Weights of a small image classifier.
Model: 32-pixel images, patch size [4, 4], width 128.
Training: soap at rate 0.0044, 19400 steps, held-out accuracy 49%.
Data: trained on photos of plants, animals and fungi (iNaturalist), 155796 training examples, 15.9 epochs.
Rows from block 3 of a small image classifier, named by matrix and row number. Rows with one number belong to one neuron. Each number is 500 + 50 x the weight over its row's rms, rounded and kept within 0 to 999. All counts start at 0. Numbers have three digits each.
After each neuron's rows are labels from the 100 images, of 14976, where the neuron reaches its highest value: "strongest on" is what is common among them. Only what is clearly more common there than usual is listed. The data: photos of plants, animals and fungi (iNaturalist).
# fc1: MLP up (model.blocks.3.mlp.fc1.weight, 512x128), inputs 0-63
# fc2: MLP down (model.blocks.3.mlp.fc2.weight, 128x512, transposed), outputs 0-63

fc1.440:499565513479514566480594511554470459520446492465495532524437445407502521486526461548444442542443530351459489530646526524529590476564531544447336456581477430548506410453542458519559510482450487
fc2.440:508529510535516533398460383450559468457516605478516497443487450512463510507531487466538569505519485504504473508475412528480558485515499474473499472534563511481563557580494553465643461514438500
strongest on: phylum Arthropoda; class Insecta

fc1.130:569568462556515395537426517321528425527412461494542526504575507503523418513594503503511498517595504570447533538460523552534484508575507563500551433572538552529531465509523523507496499521448473
fc2.130:502542484465426557466499535469518543513594461517564462459452504528552449465485493430491455443493451563483435427539531582476444512545501501539623544477537606489452601486520596497563522419554604
strongest on: kingdom Plantae; phylum Tracheophyta; class Magnoliopsida

fc1.374:473526493570538545582423508408438478494446491471490555441553492515484439570522563435488417448520507504459533541471540487490544492468565624469519531467470450519580535464508537466458516501599541
fc2.374:508487505522510549513598394588484499435523506526531492497508489369571457573473501489438578517397493556458533462480623475515507508497495436548479413517474381543494488406494575488535530384500509
strongest on: phylum Arthropoda; class Insecta; order Lepidoptera

fc1.63:481487501537465502530464341494527517521481547541450509450511423541501459563492472591508464506474450517470440502514488450533417450545491611420508570493510531454582444475509449471440451484543477
fc2.63:568455497570479454585491515534516550522513608533490469436458448520448522488504458546473434469413512447611521480538441505438424483474531593554548628503448547559534487540528412475420486529613542
strongest on: class Aves

fc1.177:530523510463550433556485506499524469469598459509493552471421427511465466534541518495434431553451598479449531479515423555413556492543443543568501517457533413481567483359498492555427543462512516
fc2.177:512485463527544529573586494515496464499421529507476467486445558488513519565538476493493511515465445529525484394359463462491524525351420491489469488526408537568458449483547491606535381515493465
strongest on: phylum Chordata; class Aves; order Anseriformes; family: Anatidae

fc1.492:508603511459510452460405544589575495517458577517485408490513486522546504543451469397538502540506528603571526465619514453486483486529396476542471523484535521482539537520577419421468471488511520
fc2.492:497522571513451540485586392581420466565597464506535460566548610460513451505477436555441572490444503561559541463558470503537579547462481559569540503538535464462477453552483543564432477436518502
strongest on: phylum Arthropoda; order Lepidoptera

fc1.392:476459460548510519438558550502490573498412493503538432490483492539456488494465513480461486583454515515410433544510559508536535466521496528506495478480449534632522510549444571538532448586377420
fc2.392:486488502408504519474494520513483547556464472503579556468412437513425470536504439471457497443517481564561534566496488468504575581595460437513533589497544489585478505437440493498376599539530514
strongest on: class Aves

fc1.126:550509528499458567503500451419449564508550545521509409526545486454527595521549453492480569608568570383518459523566561491451437440566520442571534473546524506464570492409534511485470512538541563
fc2.126:472479487407432501465541525396483526436540515552400535411516597535488537429465532458519517428495539479454531493499403458399354539541476497421541508467610564561604492451558561485551474446493506
strongest on: phylum Chordata; class Aves; order Charadriiformes

fc1.456:565526568523473550494562537446513443483554493529428500516547545555490542565498498503528450542567443388493433486538564534458464574466520518405535487539542534426580520483422489514448590552456506
fc2.456:518483505443438437586453512559425431531424485466542543548470557475486494511443610493440493552426485563455527406503547477512451415491457537514459504517435466475486646435504541517609486507588474
strongest on: phylum Arthropoda; class Insecta; order Lepidoptera

fc1.479:500465430529505542351534544534449455416544480579575583487461456511484538410459447469511486463502503527493517522449466492530406407445461501425526499556543551581459471491470473449358478502580520
fc2.479:520543520544539502492545450503554495466547528535512428489532535507484479530457505494474503457553485521428555439443516474456476451495481540451552481538398428508524549553522484619450458461493539
strongest on: class Aves; order Charadriiformes

fc1.379:589502578431503525404552558472510533564495468531459542436486469447409475452524426569453512508530581557530453565486491368459553484553486459465538491515501476499415463553445495476456552459509489
fc2.379:440476459480474429639501535361461504539446486481512506441465529515559552487537613474553457527500451537533597445487488502513549577436516468524413566561509566500467480386534501483432489511545404
strongest on: phylum Arthropoda; class Insecta

fc1.194:522447437555494516491532517467558457521494461383472540466425433575411498520563534483549539468486494539557390412480441476505520473541548457569523597568542574646550512437546422451545515383486542
fc2.194:503506381405517469541519557524402464560560437473518421401488530512580473407520519489563472488583484370479505547473542531519538506465527488436414506451542517498528524546413502493471531523559457
strongest on: phylum Tracheophyta; kingdom Plantae

fc1.381:475491506486519597495534448447469522477575470578454585444402478531514520462468484401551536370447490433507473425449523512567428489470506446571506484596538530519520518495463510511372459576447490
fc2.381:473490550379436499385394525491538455528546483580544431529511504569463473520545513517470504537467513473492465510579499513459520463499497466443567597549628472579413525523504552505430537519495535
strongest on: class Insecta; phylum Arthropoda; order Lepidoptera; family: Nymphalidae

fc1.23:526551431436479436505470430558515525526592407541466506584511460506531512480515503439544494447485409510526561542509543566543525506510491511639460497508532495590468364620427516541510494646458494
fc2.23:514595528488601526484466502572445515493479498491525504473382455418544555454508441479471400470502590572477582409402493564480485512476420510463522582469578615466470525471496555536444473443512465
strongest on: phylum Tracheophyta; kingdom Plantae; class Magnoliopsida

fc1.85:519451503535474495497418495594586517571544554494425526500469516513394544433549569534565524545525568567541538526458540467467450492453556528492436508487540485443551480446468526499474482503438548
fc2.85:551541514571435408437494534540483534537354448562440418495478534531492441414513576566570467456400428397564512529550505602538460564544478515433485493522437496432535475392577503463568519467474501
strongest on: phylum Arthropoda; class Insecta

fc1.115:520506531537510540389546453486545527486554550495426472571447469507543517397487501516545510459352541471495417442482498552566514535509569482509488396464507562522500472577610536443518492459500597
fc2.115:521454550452491493586497515470457480533484427553539467490540569527589453569437478452511512529482510509511449576611540600497586521558486480552465491475524496481457520418438446427541581516472523
strongest on: phylum Arthropoda; class Insecta; order Lepidoptera; family: Nymphalidae

fc1.417:556481520517488456468530404453450591413509463555481407474497560518465595483456541475470529443589483463482443511553476566496553569534521383541410446538411565457525372500490452495533508534463465
fc2.417:537450457572502522414400550501500483479504554477506462503525486506405428561455543535509412481521606560427438502479526479510485476429484529538610543433561459525583516549490447517478544469510562
strongest on: phylum Chordata; class Aves; order Accipitriformes; family: Accipitridae

fc1.280:474521506477484551465489450492385577483547495462559543476502587474516455509484499407502560504516483504450510602533492583540484493471434403495546451446502439517528508516471525571486528366342533
fc2.280:568609472470437443505564433437512487456541533469525490499529437519501536478507520438560477476526517473508560506435577564512539426515502630491465427485533576514466505533412450445520515603462617
strongest on: order Lepidoptera

fc1.172:553499519566491391514554450381467496501509526530512464460555471485535524490429476546449483453508505462537429544585413480473480484552520455517558597546550573510547568544610405562417535424583503
fc2.172:495541433515435559381535534498486565496505473565489548486556518471525491484576506576471541580480550459487527489588526549506515472578424487474485450498530502428488492537586539493639433575544482
strongest on: order Passeriformes

fc1.484:510496482576526526463472496496496454484478523545471551527503508524477529547493574470465526483533482497467559467386538533425423522501524512366473445612492355504559458502455515408345558444602481
fc2.484:440521541535476507517545421561616515486483453532464496461526443421495405585468487523561549517437529489484492456473545509486465491515517566450581484534430507515557598482485550435499508554536437
strongest on: phylum Arthropoda; class Insecta; order Lepidoptera

fc1.148:550470502472491493531514480537533541446432555514518506454449515393433486617434562524509436383551446500499525431504493623479494543504525452463507464518435498495525611486496522560470509473567456
fc2.148:495533500612568413486469523440540481573495418496464502550459443498497442531520495493522552593453570483502434533426473505464506454555555465505484570502602350502479521345492514493457537508510476
strongest on: class Insecta; phylum Arthropoda; order Lepidoptera

fc1.368:442453515421427468472532514602413466488457532522563537475539446516529506475539499440517428499585427506452560549528475472506509528583490444454543494613426579463564481579507524487529492517565463
fc2.368:520490571520477482556494507464511486512577526419553461509467459555518450460554506465485488482514556528604461531466458517489502525444494565610476511503453394528515562388475583467501450483611454
strongest on: order Charadriiformes

fc1.295:404528566534591457356524495511467455490393612497564451486498498434469489448605498505495481552413451505469508485452481519470434501512480468514415527502440405565490551378563515486526504503435465
fc2.295:436474467526591480573541490496513411509487534449443469470466486476485551475514495536462487457516518581464485489517440534536552534542443395448550494496430534535448473641421506463553501546465428
strongest on: class Aves

fc1.371:521485558611424593463480456539543492444449482493436374453411489522492491527533478449509484494479532632581472544382429469519416552487416448506502478562498459537552530482519474485505440519518490
fc2.371:469434545485457514442572525497444645540579483486492548424492489481493410406429491612467419554454457467575440569539481422472440522522555524424491407491514545555495513407554438514497483575377556
strongest on: phylum Arthropoda; class Insecta; order Lepidoptera

fc1.35:517548413410532531473443450447566508525566500482547544527496543467467477487562563468551507534480479477506539566570548484483458542449452479441554476500505512551488484460495421491518548545564534
fc2.35:515530457544456548536508439477445449443543545486458558403488483571532563396484570476528651481490471577445437541601528542481518530383475444534520451490459490507567379471472553526507482477514520
strongest on: phylum Tracheophyta; kingdom Plantae

fc1.122:506563479519514499477431462467448571481516365526434532448486461478421502443530514454455426514455561457561545511455455483525474494484523519493486556497416504468545475558584518517508568443566533
fc2.122:532524517502456443659514540500484614488557651483518461490586543486560513527496519520377510493454494483435524544588488525476595544441580555586481537477547510482483433389412544587362515514511530
strongest on: class Aves; phylum Chordata

fc1.385:527522491479499421600439481497431542557461480471427509523527497520515470474439540588435443409565540441459523547475576549413539600469544534482538491578450430454510513496522558448503506484498474
fc2.385:411458529466512484512463544426499522518455536546512599490561442419468471589486517468446477421495537502423516512567522558574529464531441557445415527507533483435586478465476489500487564596528505
strongest on: class Insecta; phylum Arthropoda; order Hymenoptera; family: Apidae

fc1.405:481515508543518512517454534424472507489489543579531553476470463420273534535467635504387479522476570586494506490560493489504495497486494443485608503528491430461543652510511534478538453524488498
fc2.405:518463501464435446499555556511540560497489490501449535514463547472585407456507463477476526569481477546522421484360485499534473466482425505531476464553473474493531509530517454442494505515570472
strongest on: order Lepidoptera