{
  "arch": "mlp_mixer",
  "model": "image classifier",
  "dataset": "photos of plants, animals and fungi (iNaturalist)",
  "train_examples": 155796,
  "image_size": 32,
  "crop_scale_min": 0.5,
  "horizontal_flip": true,
  "translate": 0.12,
  "rotation_deg": 5,
  "targets": ["class", "order", "family", "species"],
  "num_classes": [15, 67, 181, 646],
  "norm": "layernorm",
  "norm_position": "pre",
  "activation": "gelu",
  "mlp_ratio": 4,
  "parallel_block": false,
  "inner_norm": false,
  "drop_path": 0.05,
  "patch_size": [4, 4],
  "conv_stem": false,
  "layers": 14,
  "width": 128,
  "mixing": "mixup",
  "label_smoothing": 0.1,
  "loss": "cross_entropy",
  "init": "lecun_normal",
  "residual_init": "none",
  "optimizer": "soap",
  "beta2": 0.95,
  "lr": 0.0044,
  "beta1": 0.95,
  "shampoo_beta": 0.95,
  "eps": 1e-08,
  "precondition_frequency": 20,
  "max_precond_dim": 512,
  "one_sided": false,
  "adamw_lr_other_params": 0.0013,
  "steps": 19400,
  "batch_size": 128,
  "epochs": 15.9,
  "lr_schedule": "step",
  "warmup_steps": 380,
  "weight_decay": 0.01,
  "adamw_weight_decay_other_params": 0.01
}
Rows from block 3 of a small image classifier, named by matrix and row number. Rows with one number belong to one neuron. Each number is 50 + 15 x the weight over its row's rms, rounded and kept within 0 to 99. All counts start at 0.
After each neuron's rows are labels from the 100 images, of 14976, where the neuron reaches its highest value: "colour at peak" is the nearest of a few named colours to the mean colour under the peak. Only what is clearly more common there than usual is listed. The data: photos of plants, animals and fungi (iNaturalist). In brackets: how many of the 100, against the usual share in percent.
# fc1: MLP up (model.blocks.3.mlp.fc1.weight, 512x128), inputs 64-127
# fc2: MLP down (model.blocks.3.mlp.fc2.weight, 128x512, transposed), outputs 64-127

fc1.424:38 59 40 54 46 65 65 87 29 51 58 32 33 41 64 52 49 55 85 30 36 36 67 34 42 32 46 20 66 32 66 49 77 71 26 43 64 52 32 38 29 51 80 61 54 44 47 53 43 47 35 70 41 18 66 44 58 33 41 55 47 46 55 57
fc2.424:32 69 80 38 45 58 58 68 31 55 50 65 49 43 49 55 48 71 33 76 66 52 55 47 07 41 35 62 51 52 40 43 54 67 58 39 57 42 51 64 75 64 33 44 31 31 33 76 72 12 57 24 60 46 35 62 35 59 65 45 69 38 36 54
colour at peak: white (40 vs 5.8)

fc1.389:40 52 59 50 61 49 43 38 58 45 69 48 38 18 46 60 35 62 36 57 29 49 60 53 34 61 62 74 76 63 36 56 42 43 40 65 43 55 66 81 61 77 42 32 14 56 70 83 53 42 24 31 39 27 57 53 68 61 29 83 42 28 42 68
fc2.389:55 38 37 50 28 71 66 64 41 62 45 43 42 50 07 49 51 67 87 57 56 57 41 49 46 20 54 66 54 21 54 55 44 49 31 41 52 47 58 49 74 51 48 61 89 53 33 41 45 75 48 56 46 43 67 30 42 50 55 53 57 58 86 47
colour at peak: pink (29 vs 10.2)

fc1.56:75 48 43 26 72 66 69 38 70 40 49 38 64 67 87 52 36 60 03 55 44 57 49 64 79 36 44 58 43 44 49 55 43 63 50 40 34 24 85 71 58 52 62 48 45 61 63 57 47 65 47 80 58 30 68 52 45 33 43 61 37 29 53 57
fc2.56:35 43 50 50 43 65 44 36 68 69 58 72 68 44 41 22 36 83 35 25 96 51 54 27 64 48 65 39 72 21 55 72 60 33 59 31 54 53 35 67 12 49 56 46 57 26 52 63 48 48 56 70 40 38 67 70 52 53 21 36 56 55 41 26
colour at peak: brown (51 vs 24.2)

fc1.211:59 71 64 44 52 31 52 46 51 38 76 56 65 46 43 49 69 56 33 44 40 16 51 27 38 71 46 55 42 44 98 63 79 50 40 49 53 51 42 46 38 35 39 45 67 48 44 48 34 32 45 17 36 61 51 77 48 45 56 22 53 61 44 58
fc2.211:54 37 40 45 49 46 49 39 47 11 39 40 55 40 67 47 61 58 43 48 48 19 72 59 48 19 36 55 53 11 40 52 41 69 44 69 53 49 60 53 48 46 54 68 37 44 64 39 84 39 48 58 50 57 32 51 63 45 79 57 38 17 68 65
colour at peak: white (29 vs 5.8)

fc1.98:38 42 48 26 69 62 27 38 64 39 52 62 48 40 25 70 60 39 63 59 33 67 26 51 31 45 62 70 57 60 38 46 55 59 43 34 38 24 64 66 50 78 98 19 44 53 38 50 36 37 67 35 27 54 62 58 51 63 48 69 49 59 37 69
fc2.98:49 47 52 68 68 25 64 72 35 26 27 38 42 37 68 57 49 54 51 52 23 52 46 44 61 54 34 24 23 47 54 67 50 32 49 62 71 29 48 79 17 23 39 65 46 48 24 37 56 59 61 46 45 12 40 51 42 76 68 44 63 45 41 39
colour at peak: white (41 vs 5.8); pink (31 vs 10.2)

fc1.423:52 73 24 53 64 54 49 95 35 39 47 49 58 54 51 82 67 68 57 50 49 41 58 47 51 77 55 30 55 44 54 37 43 33 73 71 20 70 57 47 50 50 49 31 86 72 34 58 52 53 34 49 31 62 68 30 38 69 40 55 61 42 39 49
fc2.423:51 57 61 41 41 48 34 65 17 78 50 56 33 55 50 41 53 52 59 42 61 36 78 58 43 61 45 44 45 67 49 46 26 20 52 69 61 49 39 61 25 52 62 25 39 57 41 49 44 70 44 66 51 54 18 50 65 53 67 05 65 65 57 63
colour at peak: brown (57 vs 24.2)

fc1.509:52 37 59 45 52 67 44 51 53 28 64 35 75 47 13 53 35 70 38 57 40 43 38 61 34 39 47 60 64 64 48 47 59 63 51 34 67 46 60 66 80 48 32 81 54 70 42 64 47 35 60 70 38 55 41 50 29 49 27 60 57 59 49 28
fc2.509:45 53 67 60 56 45 57 27 69 41 47 31 49 33 43 56 36 46 44 35 26 45 48 31 27 40 32 51 41 37 67 46 38 51 51 39 55 42 44 53 41 14 68 55 48 71 63 66 60 51 36 69 59 23 51 55 44 56 31 34 58 43 38 30
colour at peak: brown (51 vs 24.2)