config = dict(
    model='image classifier',
    horizontal_flip=True,
    norm_position='pre',
    residual_init='none',
    learning_rate=0.0044,
    beta1=0.95,
    one_sided=False,
    adamw_lr_other_params=0.0013,
    max_steps=19400,
)
Rows from block 7 of a small image classifier, named by matrix and row number. Rows with one number belong to one neuron. Each number is 50 + 10 x the weight over its row's rms, rounded and kept within 0 to 99. All counts start at 0.
After each neuron's rows are labels from the 100 images, of 14976, where the neuron reaches its highest value: "responds to" is what is common among them; "patch colour" is the nearest of a few named colours to the mean colour under the peak. Only what is clearly more common there than usual is listed. The data: photos of plants, animals and fungi (iNaturalist). In brackets: how many of the 100, against the usual share in percent.
# fc1: MLP up (model.blocks.7.mlp.fc1.weight, 512x128), inputs 43-85
# fc2: MLP down (model.blocks.7.mlp.fc2.weight, 128x512, transposed), outputs 43-85

fc1.454:32 38 53 55 40 52 46 41 48 46 50 42 46 37 46 59 24 64 32 63 65 50 50 45 62 46 40 60 40 51 43 54 38 62 54 48 54 36 56 50 64 54 64
fc2.454:57 38 60 64 42 59 43 57 49 46 43 45 40 50 47 58 55 70 47 49 39 54 59 63 63 50 38 51 49 58 63 63 62 68 53 33 56 52 49 32 57 40 42
responds to: order Lepidoptera (39 vs 13.7)
patch colour: brown (49 vs 24.2)

fc1.66:48 68 36 40 60 50 38 45 44 45 43 39 51 37 46 40 44 58 39 48 46 51 33 37 65 21 44 33 68 40 44 43 57 40 48 52 45 39 37 60 36 48 50
fc2.66:34 47 39 58 55 54 48 56 46 46 60 31 51 46 56 58 34 56 50 54 58 74 43 57 56 64 40 35 49 44 61 36 46 39 54 53 51 56 40 44 44 35 49
responds to: phylum Chordata (96 vs 60.8); class Aves (94 vs 55); order Anseriformes (36 vs 5.5); family: Anatidae (36 vs 5.5)
patch colour: grey (75 vs 49.9)

fc1.69:61 57 36 37 47 62 60 51 64 53 57 44 63 54 33 49 53 57 49 66 30 42 47 42 45 44 49 61 58 63 49 53 52 46 53 55 55 36 39 43 55 52 64
fc2.69:58 39 60 38 60 52 69 81 61 61 40 49 56 40 52 59 51 56 59 53 55 42 42 45 58 33 45 51 50 45 64 31 55 34 68 36 46 59 57 40 31 38 40
responds to: phylum Arthropoda (70 vs 30.9); class Insecta (69 vs 29.2); order Lepidoptera (34 vs 13.7)
patch colour: brown (54 vs 24.2)

fc1.122:44 69 58 53 44 56 34 27 58 66 52 50 60 48 44 61 38 55 47 42 63 69 60 37 52 45 39 49 38 52 59 58 57 43 58 37 57 59 55 58 50 52 62
fc2.122:60 36 58 46 40 49 56 47 64 46 47 67 44 52 54 55 51 63 46 52 35 55 35 51 38 40 52 59 58 44 64 48 35 46 62 52 43 40 60 44 44 53 48
responds to: class Aves (91 vs 55); order Anseriformes (46 vs 5.5); family: Anatidae (46 vs 5.5)
patch colour: grey (76 vs 49.9)

fc1.150:63 60 48 51 47 48 43 43 42 22 51 40 44 38 37 64 52 36 45 53 36 63 55 61 40 46 47 45 68 43 59 52 51 50 55 43 59 51 48 47 61 55 38
fc2.150:56 77 55 39 41 56 40 56 47 71 66 60 37 53 58 56 44 50 48 55 61 47 42 64 65 57 34 42 50 50 49 53 51 72 61 34 33 52 40 63 51 44 36
responds to: phylum Arthropoda (79 vs 30.9); class Insecta (78 vs 29.2); order Lepidoptera (41 vs 13.7)
patch colour: pink (29 vs 10.2)

fc1.118:61 68 51 39 48 57 55 51 53 52 58 37 37 59 67 62 59 48 60 49 65 62 32 51 52 40 42 54 45 45 61 68 74 57 49 61 55 31 47 44 37 44 51
fc2.118:52 78 39 31 47 42 52 46 42 43 55 54 59 45 52 49 51 55 52 38 38 47 32 60 39 55 42 48 35 32 48 55 66 59 42 53 60 41 32 58 45 46 38
responds to: phylum Arthropoda (61 vs 30.9); class Insecta (59 vs 29.2)
patch colour: brown (49 vs 24.2)

fc1.223:49 54 46 50 40 44 65 49 47 65 42 39 61 35 46 61 60 46 49 45 63 48 42 51 56 70 57 66 39 57 62 54 52 44 36 49 65 42 63 38 62 49 61
fc2.223:38 37 57 46 41 46 42 24 40 35 39 37 54 42 54 52 47 40 45 62 57 41 64 42 39 42 45 45 44 61 52 41 44 43 47 50 38 56 59 37 21 55 29
responds to: order Anseriformes (25 vs 5.5); family: Anatidae (25 vs 5.5)
patch colour: grey (77 vs 49.9)

fc1.96:51 52 47 55 41 56 56 23 57 45 52 63 64 40 34 50 41 34 50 38 52 45 35 29 48 61 55 57 41 47 58 63 43 62 57 45 36 56 47 60 55 46 48
fc2.96:57 44 44 50 64 54 55 55 55 65 48 43 53 46 39 49 51 51 38 53 44 64 48 55 45 46 50 48 59 61 75 30 32 55 71 58 60 43 42 46 42 45 47
responds to: order Lepidoptera (34 vs 13.7)
patch colour: brown (55 vs 24.2)