python train.py --drop_path=0.05 --residual_init="none" --beta2=0.95 --epochs=15.9
Rows from block 3 of a small image classifier, named by matrix and row number. Rows with one number belong to one neuron. Each number is 128 + 32 x the weight over its row's rms, rounded and kept within 0 to 255. All counts start at 0. Numbers have three digits each.
After each neuron's rows are labels from the 100 images, of 14976, where the neuron reaches its highest value: "top examples" is what is common among them; "colour at peak" is the nearest of a few named colours to the mean colour under the peak. Only what is clearly more common there than usual is listed. The data: photos of plants, animals and fungi (iNaturalist).
# fc1: MLP up (model.blocks.3.mlp.fc1.weight, 512x128), inputs 0-63
# fc2: MLP down (model.blocks.3.mlp.fc2.weight, 128x512, transposed), outputs 0-63

fc1.53:145126144116169135131121145140103086068189105062095115131137153205134189159102143149132160096137088112096152120157161191126089113167185153104078142078156096152189089072172156165119075108126140
fc2.53:090103121108151133178162085138109144115150139117112164123162122191161061143112146152188135103118112137140128108171099139125106148122205159179048111128079069143147090133132177148115156098078114
top examples: phylum Arthropoda; class Insecta
colour at peak: brown

fc1.76:072136093123162157126144062134146123156136170084086146147152114132085138129169129120129121160143102133143100103129074123068149074092116127087155134092135084131238127143103146162122180139112106
fc2.76:088140168145141122086094155094095160102099120161135154048095179148151152157124159100146068178156147093142084097154149172104102215166092136127152054106100128138116145105119110177184115140105138
top examples: phylum Chordata; class Aves
colour at peak: pink

fc1.310:131126086087121111122138071155109071120095122176144103118123100151122117111177118181119083169143135099097129123119086159142114145095151084109132083125108103174127145155069176145129122104116100
fc2.310:147068180086117118138167126094115158182089114119123075115118153176183134126153149123117151158138158159082076183084145089170103103114154153165092144109094188102169123094160133156119131034160093
top examples: phylum Tracheophyta; kingdom Plantae
colour at peak: brown

fc1.105:057115137137143169045079098095082054155090150122156142138102173152095151130112180129176150106126115143113140168133116110152079115111103141148053150124184129109161074194121127103117106125123175
fc2.105:135134109120137062099051115125080082105098104184149115096122081102154154194135126144174096154148140149131089140179123097149102147106170168111143156072144117129097054138130151121128131148161117
top examples: class Insecta; phylum Arthropoda; order Lepidoptera
colour at peak: brown

fc1.505:125143117177144127079121148138105113204145151156158158121138095086138144102143142152049146126099168132197124163107165106153081047129187114135058156118109162143146152113149169112117112114128129
fc2.505:132094170112096083104103148131142152168123120169134074121109173113128158162114111123119162093154128173180181067123178099105144119155136160136164145176114161111128172093138122165147097123165112
top examples: class Insecta; phylum Arthropoda; order Lepidoptera; family: Nymphalidae
colour at peak: orange

fc1.54:058093152158113137133085080121168143132136125141141129092127108115121128121099104157164151087115194129075123136123096069159141186161141109069146155120080123101207116172111128121118181185085149
fc2.54:187103122144180140100105112153142177094140133120107110113146097210106132093093104066193145192137132127128085131091058165088069090139143110193117139125116131146098149121160077144109138145162157
top examples: phylum Chordata; class Aves
colour at peak: pink

fc1.299:051106160112103122137161082164076185093097098104173126133083118061109148097123054124160139094098122098130134114111182142189178137132151116161029159072137132163140165132164117106106177143158113
fc2.299:108091155087142087201123159126146095181130156076140111150169147090115106094126096105108098175129125130081124166091113175141141134168087109189138167119110160180117097185106132147068112116127118
top examples: phylum Arthropoda; class Insecta
colour at peak: pink

fc1.423:089085111103113111165171112143093088150131113074057146171182088171086172154167156119162157154164109104117192143130128147182128123143159111106118172110156122138093146098112089104165180103128163
fc2.423:156128167096102110146128178147135145129152163143089097142093159167187124121157090137077064147156101128067101157110148162155100176074132099217098136094103104152105131119156123162080117087190129
top examples: phylum Arthropoda; class Insecta
colour at peak: brown

fc1.452:051130172097151063168122104099168172142103138157119090182129109081143136094133116153109137127030111123104148111118119122134131148158122117135052137135129141172189148098165128142164105164100092
fc2.452:173194160145099139083104111161201144131087087120108149117087077136158105137114122137138139077144166112178115117191126055118121127131101122082139166083126143202110085116146141098132104137125162
top examples: phylum Arthropoda; class Insecta
colour at peak: pink

fc1.496:127134110157135118156161094137085082074139191095099142142109158167179139137095171152163109061114135045148101112129105132101142111114096110117078154162120089094164176142158166140080095161190144
fc2.496:092133166065100090184130113132143099147137078141111143161109170109136100065126153123086161121116143122102192125150072125114118149120164085165097165109165060124129098062122167099094205145104089
top examples: class Insecta; phylum Arthropoda; order Lepidoptera
colour at peak: pink

fc1.220:155118117103084129078122177157140141103136131147090097135108066161129110113138084153074123180154130100124072115159114106140155130197074108069160125123111117200166159090109146110156101194116177
fc2.220:116159111141069127101119097173133149147085136151106103144123142126159070177037115102162130112115130098146163162090149134119157171076187125184102093138146085137166119198178106100108088114140045
top examples: phylum Arthropoda; order Lepidoptera
colour at peak: pink